Weights of a small multi-label image tagger: trained on photos of plants and fungi (iNaturalist).
Rows from block 5 of a small multi-label image tagger, named by matrix and row number. Rows with one number within an expert belong to one neuron, the router's apart. Each number is 128 + 24 x the weight over its row's rms, rounded and kept within 0 to 255. All counts start at 0.
Before each expert's rows are labels from the 100 images, of 14976, where the router gives the expert most weight on average: "place" is the part of the image that holds the peak. Only what is clearly more common there than usual is listed. The data: photos of plants and fungi (iNaturalist).
# router: router (model.blocks.5.mlp.router.weight, 8x128), inputs 0-63
# up: expert up (model.blocks.5.mlp.up, 8x128x128), inputs 0-63
# down: expert down (model.blocks.5.mlp.down, 8x128x128, transposed), outputs 0-63

# expert 5
place: top right; middle right
router.5 [134 129 153 126 144 109 120 128 109  86 170 128 128 127 128 130 165 124 127 117 132  52 153 129 129  85 126 109 136 127 150 131 142 127 134 174 134 129 129 135 131 131 139 129  71 160 123 161 119 136  82 102  89 133 144 141 138 156 130 137 114 146 131 126]
up.0 [128 128 128 128 128 128 128 128 128 129  95 128 128 128 128 128 128 128 128   0 128 128 128 128 128 128 128 128 128 128 128 128 179 128 128 128 128 128 128 128 128 128 128 128 128 128 128 178 128 128 128 128 128 128 128 127 128 128 128 128 128 128 128 128]
down.0 [128 128 151 128 128 128 128 128 128 128 128 128 128 128 128 128 128 128 128 128 128 128 128 128 128 128 128 128 128 128 128 128 128 136 128 128 128 128 128 128 128 128 128 128 128 128 128 128 128 128 128 128 128 128 128 111 128 128 128 128 128 128  77 128]
up.3 [128 132 128 128 129 141 141 128 128 122 223 128 128 128 128 128 131 128 128 158 128 124 128 129 128 131 128 128 128 128 128 128 124 128 129 126 128 128 128 128 128 127 128 128 130 128 128 123 128 131 134 125 120 128 128 225 128 130 128 126 129 128 128 128]
down.3 [128 128  16 128 128 128 128 128 128 128 131 128 128 128 128 128 128 128 128 128 128 128 128 128 128 128 128 128 128 128 128 128 128   0 128 136 129 128 128 128 128 128 128 128 128 128 128 128 128 128 128 128 128 128 182 100 128 128 128 128 128 128  65 128]
up.6 [128 128 128 128 128 128 128 128 128 112 149 128 128 128 128 128 128 128 128 255 128 129 128 128 128 128 128 128 128 128 128 128  68 128 128 128 128 128 128 128 128 128 128 128 128 128 128  73 128 129 128 128 128 128 128 130 128 128 128 128 128 128 128 128]
down.6 [128 128 105 128 128 128 128 128 128 128 128 128 128 128 128 128 128 128 128 128 128 128 128 128 128 128 128 128 128 128 128 128 128 126 128 128 128 128 128 128 128 128 128 128 128 128 128 128 128 128 128 128 128 128 128 141 128 128 128 128 128 128 167 128]

# expert 4
place: top right
router.4 [135 137 136 125 146 112 128 128 109  71 163 128 129 126 128 126 147 124 129 113 132  66 151 134 127  89 129 135 136 129 152 130 143 127 129 175 144 128 132 136 130 130 138 120  87 183 129 147 120 141  93  62 101 136 153 132 154 170 126 126 119 146 129 126]
up.0 [128 128 128 128 128 128 128 128 128 128 132 128 128 128 128 128 128 128 128 126 128 128 128 128 128 128 128 128 128 128 128 128   0 128 128 128 128 128 128 128 128 128 128 128 128 128 128 128 128 128 128 128 128 128 128 133 128 128 128 128 128 128 128 128]
down.0 [128 128  78 128 128 128 128 128 128 128 128 128 128 128 128 128 128 128 128 128 128 128 128 128 128 128 128 128 128 128 128 128 128 128 128 128 128 128 128 128 128 128 128 128 128 128 128 128 128 128 128 128 128 128 128 128 128 128 128 128 128 128 128 128]
up.2 [128 128 128 128 128 128 128 128 128 158 129 128 128 128 128 128 128 128 128 128 128   0 128 128 128 128 128 128 128 128 128 128 128 128 128 128 128 128 128 128 128 128 128 128 128 128 128 128 128 128 128 128 128 128 128 129 128 128 128 128 128 128 128 128]
down.2 [128 128 128 128 128 128 128 128 128 128 128 128 128 128 128 128 128 128 128 128 128 128 128 128 128 128 128 128 128 128 128 128 128 128 128 128 128 128 128 128 128 128 128 128 128 128 128 128 128 128 128 128 128 128 128 128 128 128 128 128 128 128 128 128]
up.4 [128 136 128 128 128 141 128 128 128  94 135 128 128 128 128 128 128 128 128 146 128 255 128 128 128 128 128 128 128 128 141 128 136 128 128 122 128 128 128 128 128 128 128 128 134 128 128 135 128 140 129 135 128 128 128 128 128 128 128 128 130 128 128 128]
down.4 [128 128  52 128 128 128 128 128 128 128 128 128 128 128 128 128 128 128 128 128 128 128 128 128 128 128 128 128 128 128 128 128 128 128 128 128 128 128 128 128 128 128 128 128 128 128 128 128 128 128 128 128 128 128 128 126 128 128 128 128 128 128 133 128]

# expert 2
place: top right
router.2 [126 125 144 123 143 125 129 128 108  55 157 128 128 127 128 127 151 129 128 119 132  65 159 135 128  88 131 134 136 126 139 129 150 129 128 163 141 128 129 135 126 127 139 112 105 193 126 142 123 140 101  63 113 136 150 132 153 171 131 124 122 152 132 126]
up.0 [128 128 128 128 128 128 128 128 128 113 138 128 128 128 128 128 128 128 128  61 128 255 128 128 128 128 128 128 128 128 128 128 142 128 128 129 128 128 128 128 128 128 128 128 128 128 128 136 128 128 128 128 128 128 128 135 128 128 128 128 128 128 128 128]
down.0 [128 128   0 128 128 128 128 128 128 128 128 128 128 128 128 128 128 128 128 128 128 128 128 128 128 128 128 128 128 128 128 128 128 128 128 128 128 128 128 128 128 128 128 128 128 128 128 128 128 128 128 128 128 128 128 128 128 128 128 128 128 128 128 128]
up.1 [128 128 128 128 128 128 128 128 128  67 134 128 128 128 128 128 128 128 128   0 128 255 128 128 128 128 128 128 128 128 128 128 128 128 128 128 128 128 128 128 128 128 128 128 128 128 128 135 128 128 128 128 128 128 128 133 128 128 128 128 128 128 128 128]
down.1 [128 128   0 128 128 128 128 128 128 128 128 128 128 128 128 128 128 128 128 128 128 128 128 128 128 128 128 128 128 128 128 128 128 128 128 128 128 128 128 128 128 128 128 128 128 128 128 128 128 128 128 128 128 128 128 128 128 128 128 128 128 128 128 128]
up.3 [128 128 128 128 128 128 128 128 128 255 128 128 128 128 128 128 128 128 128 206 128   0 128 128 128 128 128 128 128 128 128 128 128 128 128 128 128 128 128 128 128 128 128 128 128 128 128 128 128 128 128 128 128 128 128 128 128 128 128 128 128 128 128 128]
down.3 [128 128 255 128 128 128 128 128 128 128 128 128 128 128 128 128 128 128 128 128 128 128 128 128 128 128 128 128 128 128 128 128 128 128 128 128 128 128 128 128 128 128 128 128 128 128 128 128 128 128 128 128 128 128 128 128 128 128 128 128 128 128 128 128]

# expert 1
place: bottom left
router.1 [ 89 114 126 128 132 164 183 128 119  99 135 128 126 130 129 128 149 129 129 112 117  71 122 125 128  90 141 133 134 128  93 126 144 129 131  98 130 128 128 135 127 149 129 127 104 192 130 130 134 200 177 153 151 130 126 144 169 151 129 157 143 118 128 128]
up.3 [128  66 128 128 128 127 127 128 128 255 128 128 128 128 128 128 128 128 128 125 128 142 128 128 128 129 128 128 128 128 128 128 129 128 128 128 128 128 128 128 128 128 128 128 128 128 128 144 128  33 133 128 128 128 128 130 128 128 128 128  56 128 128 128]
down.3 [128 128  95 128 128 128 128 128 128 128 128 128 128 128 128 128 128 128 128 128 128 128 128 128 128 128 128 128 128 128 128 128 128 127 128 128 128 128 128 128 128 128 128 128 128 128 128 128 128 128 128 128 128 128 128 116 128 128 128 128 128 128   0 128]
up.4 [128 255 128 128 128 128 128 128 128 128 128 128 128 128 128 128 128 128 128 133 128 129 128 128 128 128 128 128 128 128 128 128 128 128 128 128 128 128 128 128 128 128 128 128 128 128 128  97 128 228 122 128 128 128 128 121 128 128 128 128 151 128 128 128]
down.4 [128 128 142 128 128 128 128 128 128 128 128 128 128 128 128 128 128 128 128 128 128 128 128 128 128 128 128 128 128 128 128 128 128 128 128 128 128 128 128 128 128 128 128 128 128 128 128 128 128 128 128 128 128 128 128 128 128 128 128 128 128 128 255 128]
up.6 [128  25 128 128 128 128 128 128 128 128 134 128 128 128 128 128 128 128 128 128 128 128 128 128 128 128 128 128 128 128 128 128 129 128 128 131 128 128 128 128 128 128 128 128 128 128 128 132 128  49 134 128 128 128 128 136 128 128 128 128 124 128 128 128]
down.6 [128 128 123 128 128 128 128 128 128 128 128 128 128 128 128 128 128 128 128 128 128 128 128 128 128 128 128 128 128 128 128 128 128 128 128 128 128 128 128 128 128 128 128 128 128 128 128 128 128 128 128 128 128 128 128 128 128 128 128 128 128 128   0 128]

# expert 6
place: top right
router.6 [134 135 136 124 141 116 125 128 108  61 161 128 129 126 128 131 151 126 127 117 133  66 149 130 128  95 127 135 136 124 148 129 136 129 127 170 139 128 124 151 132 130 138 124  97 194 128 145 120 149  99  68  94 134 142 131 158 168 132 127 122 151 128 126]
up.0 [128 128 128 128 128 128 128 128 128 255 128 128 128 128 128 128 128 128 128 255 128 122 128 128 128 128 128 128 128 128 128 128   9 128 128 128 128 128 128 128 128 128 128 128 128 128 128 128 128 128 128 128 128 128 128 127 128 128 128 128 128 128 128 128]
down.0 [128 128 255 128 128 128 128 128 128 128 128 128 128 128 128 128 128 128 128 128 128 128 128 128 128 128 128 128 128 128 128 128 128 128 128 128 128 128 128 128 128 128 128 128 128 128 128 128 128 128 128 128 128 128 128 128 128 128 128 128 128 128 128 128]
up.2 [128 128 128 128 128 128 128 128 128 215 128 128 128 128 128 128 128 128 128 128 128   0 128 128 128 128 128 128 128 128 128 128  18 128 128 128 128 128 128 128 128 128 128 128 128 128 128 128 128 128 128 128 128 128 128 121 128 128 128 128 128 128 128 128]
down.2 [128 128 122 128 128 128 128 128 128 128 128 128 128 128 128 128 128 128 128 128 128 128 128 128 128 128 128 128 128 128 128 128 128 128 128 128 128 128 128 128 128 128 128 128 128 128 128 128 128 128 128 128 128 128 128 128 128 128 128 128 128 128 128 128]
up.5 [128 128 128 128 128 128 128 128 128  43 128 128 128 128 128 128 128 128 128 128 128 195 128 128 128 128 128 128 128 128 128 128 255 128 128 128 128 128 128 128 128 128 128 128 128 128 128 128 128 128 128 128 128 128 128 127 128 128 128 128 128 128 128 128]
down.5 [128 128 155 128 128 128 128 128 128 128 128 128 128 128 128 128 128 128 128 128 128 128 128 128 128 128 128 128 128 128 128 128 128 128 128 128 128 128 128 128 128 128 128 128 128 128 128 128 128 128 128 128 128 128 128 128 128 128 128 128 128 128 128 128]

# expert 0
place: top right
router.0 [132 135 142 123 146 110 123 128 110  77 164 128 128 126 128 129 146 126 127 115 133  64 146 127 129  92 128 128 136 126 156 130 136 129 127 184 146 128 128 141 126 122 140 125  82 185 129 139 118 143  92  64  91 136 141 132 154 167 131 139 117 154 120 126]
up.0 [128 143 128 128 128 148 128 128 128 124 141 128 128 128 128 128 128 128 128 138 128 255 128 128 128 128 128 128 128 128 136 128 147 128 128 110 128 128 128 128 128 128 128 128 138 128 128 131 128 153 132 134 128 128 128 134 128 128 128 128 131 128 128 128]
down.0 [128 128   0 128 128 128 128 128 128 128 128 128 128 128 128 128 128 128 128 128 128 128 128 128 128 128 128 128 128 128 128 128 128 128 128 128 128 128 128 128 128 128 128 128 128 128 128 128 128 128 128 128 128 128 128 128 128 128 128 128 128 128 136 128]
up.4 [128 128 128 128 128 128 128 128 128 129 111 128 128 128 128 128 128 128 128   0 128  26 128 128 128 128 128 128 128 128 128 128 130 128 128 127 128 128 128 128 128 128 128 128 128 128 128 128 128 128 128 128 128 128 128 113 128 128 128 128 128 128 128 128]
down.4 [128 128 193 128 128 128 128 128 128 128 128 128 128 128 128 128 128 128 128 128 128 128 128 128 128 128 128 128 128 128 128 128 128 128 128 128 128 128 128 128 128 128 128 128 128 128 128 128 128 128 128 128 128 128 128 128 128 128 128 128 128 128 126 128]
up.8 [128 128 128 128 128 128 128 128 128 222 102 128 128 128 128 128 128 128 128 255 128 148 128 128 128 128 128 128 128 128 128 128 128 128 128 128 128 128 128 128 128 128 128 128 128 128 128 128 128 128 128 169 128 128 128  55 128 128 128 128 128 128 128 128]
down.8 [128 128 184 128 128 128 128 128 128 128 128 128 128 128 128 128 128 128 128 128 128 128 128 128 128 128 128 128 128 128 128 128 128 128 128 128 128 128 128 128 128 128 128 128 128 128 128 128 128 128 128 128 128 128 128 138 128 128 128 128 128 128 145 128]