Weights of a small multi-label image tagger: adamw at rate 0.0031.
Rows from block 5 of a small multi-label image tagger, named by matrix and row number. Rows with one number within an expert belong to one neuron, the router's apart. Each number is 128 + 32 x the weight over its row's rms, rounded and kept within 0 to 255. All counts start at 0. Numbers have three digits each.
After each expert's rows are labels from the 100 images, of 14976, where the router gives the expert most weight on average: "peak at" is the part of the image that holds the peak. Only what is clearly more common there than usual is listed. The data: photos of plants and fungi (iNaturalist).
# router: router (model.blocks.5.mlp.router.weight, 8x128), inputs 0-63
# up: expert up (model.blocks.5.mlp.up, 8x128x128), inputs 0-63
# down: expert down (model.blocks.5.mlp.down, 8x128x128, transposed), outputs 0-63

# expert 6
router.6:136137139122145112123128102039172128129126128133158126127114135045155130128084127137139123154130139129127185143128122159133130142123087215128151117156089048083136147132168182133127120158128126
up.6:128132128128128130128128128071127128128128128128128128128141128255128128128128128128128128128128127128128128128128128128128128128128133128128167128135128131128128128134128128128128128128128128
down.6:128128069128128128128128128128128128128128128128128128128128128128128128128128128128128128128128128128128128128128128128128128128128128128128128128128128128128128128128128128128128128128128128
up.8:128128128128128128128128128227126128128128128128128128128138128000128128128128128128128128128128039128128128128128128128128128128128128128128125128128128128128128128113128128128128128128128128
down.8:128128184128128128128128128128128128128128128128128128128128128128128128128128128128128128128128128128128128128128128128128128128128128128128128128128128128128128128128128128128128128128128128
up.9:128140128128128140128128128111143128128128128128128128128141128255128128128128128128128128139128216128128124128128128128128128128128132128128145128145130136128128128139128128128128130128128128
down.9:128128000128128128128128128128128128128128128128128128128128128128128128128128128128128128128128128128128128128128128128128128128128128128128128128128128128128128128127128128128128128128133128
up.12:128128128128128128128128128128134128128128128128128128128126128127128128128128128128128128128128000128128129128128128128128128128128128128128128128128128128128128128135128128128128128128128128
down.12:128128084128128128128128128128128128128128128128128128128128128128128128128128128128128128128128128128128128128128128128128128128128128128128128128128128128128128128128128128128128128128128128
up.13:128128128128128128128128128128128128128128128128128128128128128128128128128128128128128128128128000128128128128128128128128128128128128128128128128128128128128128128128128128128128128128128128
down.13:128128123128128128128128128128128128128128128128128128128128128128128128128128128128128128128128128128128128128128128128128128128128128128128128128128128128128128128128128128128128128128128128
up.14:128118128128128117128128128143116128128128128128128128128107128000128128128128128128128128128128056128128130128128128128128128128128124128128113128111127121128128128120128128128128126128128128
down.14:128128255128128128128128128128128128128128128128128128128128128128128128128128128128128128128128128128128128128128128128128128128128128128128128128128128128128128128128128128128128128128125128
up.15:128128128128128128128128128211129128128128128128128128128128128047128128128128128128128128128128000128128128128128128128128128128128128128128128128128128128128128128129128128128128128128128128
down.15:128128111128128128128128128128128128128128128128128128128128128128128128128128128128128128128128128128128128128128128128128128128128128128128128128128128128128128128128128128128128128128128128
peak at: top right

# expert 1
router.1:076109126128133177201128116089137128126130129128156129129107113052120124128077146135136127082125149129132088130128128137127156129127096213131130136224193162159130125149183158130166148114128128
up.80:128095128128128127127128128255127128128128128128128128128125128167128128128130128128128128128128129128128128128128128128128128128128128128128128128000131127128128128130128128128128123128128128
down.80:128128083128128128128128128128128128128128128128128128128128128128128128128128128128128128128128128128128128128128128128128128128128128128128128128128128128128128128123128128128128128128000128
up.85:128023128128128128128128128000144128128128128128128128128129128123128128128127128128128128128128129128128139128128128128128128128128128128128129128130129128128128128134128128128128124128128128
down.85:128128184128128128128128128128128128128128128128128128128128128128128128128128128128128128128128128128128128128128128128128128128128128128128128128128128128128128128134128128128128128128000128
up.86:131255128128128125114128128025126128128128128128128128128102128131128128128130128128128128128128114128128067128128128128128128128128129128128049128167174115128128128134128128128128123128128128
down.86:128128000128128128128128128128128128128128128128128128128128128128128128128128128128128128128128128134128128127128128128128128128128128128128128128128128128128128128255128128128128128128129128
up.87:128128128128128128128128128255127128128128128128128128128000128130128128128128128128128128128128134128128128128128128128128128128128128128128128128025127127128128128121128128128128037128128128
down.87:128128097128128128128128128128128128128128128128128128128128128128128128128128128128128128128128128126128128128128128128128128128128128128128128128128128128128128128119128128128128128128000128
up.88:127129128128128131124128128219128128128128128128128128128255128088128128128129128128128128128128113128128095128128128128128128128128128142128200128118144128128128128161128128128128159128128128
down.88:128128086128128128128128128128123128128128128128128128128128128128128128128128128128128128128128128131128128026128128128128128128128128128128128128128128128128128125143128128128128128128159128
up.89:128000128128128128128128128161129128128128128128128128128140128153128128128128128128128128128128129128128169128128128128128128128128128128128218128028122130128128128133128128128128063128128128
down.89:128128140128128128128128128128128128128128128128128128128128128128128128128128128128128128128128128127128128128128128128128128128128128128128128128128128128128128128048128128128128128128000128
up.91:128128128128128126089128129138132128128128128128129128128142128136128128128132128128128128128128131128128126128128128128128128128128129128128126128120129126128128128128128128128127127128128128
down.91:128128070128128128128128128128161128128128128128128128128128128128128128128128128128128128128128128000128128097128128128128128128128128128128128128128128128128128128079128128128128128128000128
peak at: bottom left

# expert 2
router.2:125124149122148124130128101030167128129127128127158129128116133044169137128075131136139125143129157130128175145128129138126127142106097215126147122144092041108139157133161186132123120160133126
up.6:128128128128128128128128128128127128128128128128128128128255128128128128128128128128128128128128128128128128128128128128128128128128128128128128128128128128128128128126128128128128128128128128
down.6:128128148128128128128128128128128128128128128128128128128128128128128128128128128128128128128128128128128128128128128128128128128128128128128128128128128128128128128128128128128128128128128128
up.10:128128128128128128128128128255128128128128128128128128128246128000128128128128128128128128128128128128128128128128128128128128128128128128128128128128128128128128128128128128128128128128128128
down.10:128128255128128128128128128128128128128128128128128128128128128128128128128128128128128128128128128128128128128128128128128128128128128128128128128128128128128128128128128128128128128128128128
up.11:128128128128128128128128128128128128128128128128128128128133128136128128128128128128128128128128128128128255128128128128128128128128128128128128128128128128128128128128128128128128128128128128
down.11:128128085128128128128128128128128128128128128128128128128128128128128128128128128128128128128128128128128128128128128128128128128128128128128128128128128128128128128128128128128128128128128128
up.13:128128128128128128128128128000102128128128128128128128128131128000128128128128128128128128128128128128128128128128128128128128128128128128128128128128128128128128128106128128128128128128128128
down.13:128128255128128128128128128128128128128128128128128128128128128128128128128128128128128128128128128128128128128128128128128128128128128128128128128128128128128128128128128128128128128128128128
up.14:128128128128128128128128128128128128128128128128128128128128128255128128128128128128128128128128128128128128128128128128128128128128128128128128128128128128128128128128128128128128128128128128
down.14:128128143128128128128128128128128128128128128128128128128128128128128128128128128128128128128128128128128128128128128128128128128128128128128128128128128128128128128128128128128128128128128128
up.17:128132128128128135128128128120144128128128128128128128128119128255128128128128128128128128128128184128128129128128128128128128128128128128128134128132128130128128128139128128128128128128128128
down.17:128128000128128128128128128128128128128128128128128128128128128128128128128128128128128128128128128128128128128128128128128128128128128128128128128128128128128128128129128128128128128128129128
up.18:128128128128128128128128128230152128128128128128128128128125128255128128128128128128128128128128128128128128128128128128128128128128128128128128128128128128128128128147128128128128128128128128
down.18:128128000128128128128128128128128128128128128128128128128128128128128128128128128128128128128128128128128128128128128128128128128128128128128128128128128128128128128128128128128128128128128128
peak at: top right

# expert 0
router.0:133137147121151104121128104060176128128125128129152125127110134042152127129080127128138126166131138130127202152129128145126120144124067203129143114148080043078139145133163180131142114162117125
up.16:128128128128128128128128128132200128128128128128128128128117128255128128128128128128128128128128124128128129128128128128128128128128128128128128128127128128128128128203128128128128128128128128
down.16:128128000128128128128128128128128128128128128128128128128128128128128128128128128128128128128128128128128128128128128128128128128128128128128128128128128128128128128128128128128128128128128128
up.18:128128128128128128128128128133125128128128128128128128128128128109128128128128128128128128128128000128128128128128128128128128128128128128128128128128128128128128128128128128128128128128128128
down.18:128128000128128128128128128128128128128128128128128128128128128128128128128128128128128128128128128128128128128128128128128128128128128128128128128128128128128128128128128128128128128128128128
up.20:128128128128128128128128128255118128128128128128128128128255128000128128128128128128128128128128130128128128128128128128128128128128128128128115128128128127128128128126128128128128128128128128
down.20:128128255128128128128128128128128128128128128128128128128128128128128128128128128128128128128128128128128128128128128128128128128128128128128128128128128128128128128128128128128128128128128128
up.28:128121128128128127128128128255105128128128128128128128128138128000128128128128128128128128128128000128128127128128128128128128128128128128128106128121128118128128128120128128128128128128128128
down.28:128128255128128128128128128128128128128128128128128128128128128128128128128128128128128128128128128128128128128128128128128128128128128128128128128128128128128128128128128128128128128128128128
up.29:128128128128128128128128128255114128128128128128128128128255128000128128128128128128128128128128070128128128128128128128128128128128128128128120128128128128128128128127128128128128128128128128
down.29:128128255128128128128128128128128128128128128128128128128128128128128128128128128128128128128128128128128128128128128128128128128128128128128128128128128128128128128128128128128128128128128128
up.32:128140128128128147128128128079138128128128128128128128128149128255128128128128128128128128143128145128128114128128128128128128128128139128128139128148132136128128128128128128128128131128128128
down.32:128128000128128128128128128128128128128128128128128128128128128128128128128128128128128128128128128128128128128128128128128128128128128128128128128128128128128128128121128128128128128128138128
up.35:128128128128128128128128128032153128128128128128128128128000128255128128128128128128128128128128124128128129128128128128128128128128128128128146128127128128128128128144128128128128128128128128
down.35:128128000128128128128128128128128128128128128128128128128128128128128128128128128128128128128128128128128128128128128128128128128128128128128128128128128128128128128128128128128128128128128128
peak at: top right

# expert 5
router.5:136130161125149103117128103072184128128126128130177123127113134026161130129071125103138127158132146127136189136129130138132132142129052170121172116139067093075134149145142166130141110152131126
up.76:128144128128128131128128128084136128128128128128128128128255128255128128128128128128128128128128126128128112128128128128128128128128128128128058128145130134128128128108128128128128148128128128
down.76:128128000128128128128128128128128128128128128128128128128128128128128128128128128128128128128128128128128128128128128128128128128128128128128128128128128128128128128130128128128128128128145128
up.78:128128128128128128128128128008131128128128128128128128128255128162128128128128128128128128128128109128128127128128128128128128128128128128128011128130128129128128128131128128128128128128128128
down.78:128128090128128128128128128128128128128128128128128128128128128128128128128128128128128128128128128128128128128128128128128128128128128128128128128128128128128128128138128128128128128128177128
up.82:128115128128128111128128128183126128128128128128128128128125128000128128128128128128128128115128109128128143128128128128128128128128125128128120128111125120128128128132128128128128123128128128
down.82:128128255128128128128128128128128128128128128128128128128128128128128128128128128128128128128128128128128128128128128128128128128128128128128128128128128128128128128126128128128128128128116128
up.85:128128128128128128128128128131111128128128128128128128128000128123128128128128128128128128128128128128128128128128128128128128128128128128128128128128128128128128128126128128128128128128128128
down.85:128128132128128128128128128128128128128128128128128128128128128128128128128128128128128128128128128128128128128128128128128128128128128128128128128128128128128128128128128128128128128128128128
up.87:128128128128128128128128128176125128128128128128128128128000128123128128128128128128128128128128152128128128128128128128128128128128128128128255128127128128128128128126128128128128128128128128
down.87:128128157128128128128128128128128128128128128128128128128128128128128128128128128128128128128128128128128128128128128128128128128128128128128128128128128128128128128112128128128128128128083128
up.88:128129128128134162152128128121230128128128128128136128128142128034133136128131128128128128129128127128130125130128128131128123128128129127128126128132133173121128128240123131128123129127128128
down.88:128128000128128128128128128128130128128128128128128128128128128125128128128128128128128128128128128000128129128128128128128128128128128128128128128128128128128128255104128128128128128128105128
up.89:128134128128129142142128128120251128128128128128131128128171128122128129128131128128128128128128123128129126128128128128128127128128131127128122128132135123117128128255128130128126129127128128
down.89:128128000128128128128128128128132128128128128128128128128128128128128128128128128128128128128128128000128138129128128128128128128128128128128127128128128128128128192092128128128128128128039128
peak at: top right; middle right

# expert 4
router.4:137140139124152107128128103052175128129126128126153123129109134046159136127076129138139129160131148126130190149128133138131131141117073202130154118145082040092139161133163184125126116152129126
up.5:128128128128128128128128128128155128128128128128128128128123128127128128128128128128128128128128000128128129128128128128128128128128128128128128128127128128128128128149128128128128128128128128
down.5:128128071128128128128128128128128128128128128128128128128128128128128128128128128128128128128128128128128128128128128128128128128128128128128128128128128128128128128128128128128128128128128128
up.6:128137128128128137128128128090142128128128128128128128128138128255128128128128128128128128135128130128128122128128128128128128128128129128128141128138128131128128128136128128128128129128128128
down.6:128128018128128128128128128128128128128128128128128128128128128128128128128128128128128128128128128128128128128128128128128128128128128128128128128128128128128128128129128128128128128128129128
up.11:128132128128128130128128128127142128128128128128128128128126128255128128128128128128128128128128193128128128128128128128128128128128128128128135128135128130128128128138128128128128128128128128
down.11:128128060128128128128128128128128128128128128128128128128128128128128128128128128128128128128128128128128128128128128128128128128128128128128128128128128128128128128128128128128128128128128128
up.12:128117128128128110128128128146115128128128128128128128128120128000128128128128128128128128114128118128128138128128128128128128128128120128128116128110125122128128128120128128128128125128128128
down.12:128128255128128128128128128128128128128128128128128128128128128128128128128128128128128128128128128128128128128128128128128128128128128128128128128128128128128128128131128128128128128128123128
up.13:128130128128128128128128128118147128128128128128128128128121128255128128128128128128128128128128131128128127128128128128128128128128128128128136128131128130128128128144128128128128128128128128
down.13:128128005128128128128128128128128128128128128128128128128128128128128128128128128128128128128128128128128128128128128128128128128128128128128128128128128128128128128128128128128128128128128128
up.15:128128128128128128128128128128136128128128128128128128128128128000128128128128128128128128128128128128128128128128128128128128128128128128128128128128128128128128128141128128128128128128128128
down.15:128128121128128128128128128128128128128128128128128128128128128128128128128128128128128128128128128128128128128128128128128128128128128128128128128128128128128128128128128128128128128128128128
up.18:128140128128128145128128128122143128128128128128128128128138128255128128128128128128128128135128159128128114128128128128128128128128134128128141128141130133128128128138128128128128131128128128
down.18:128128000128128128128128128128128128128128128128128128128128128128128128128128128128128128128128128128128128128128128128128128128128128128128128128128128128128128128129128128128128128128132128
peak at: top right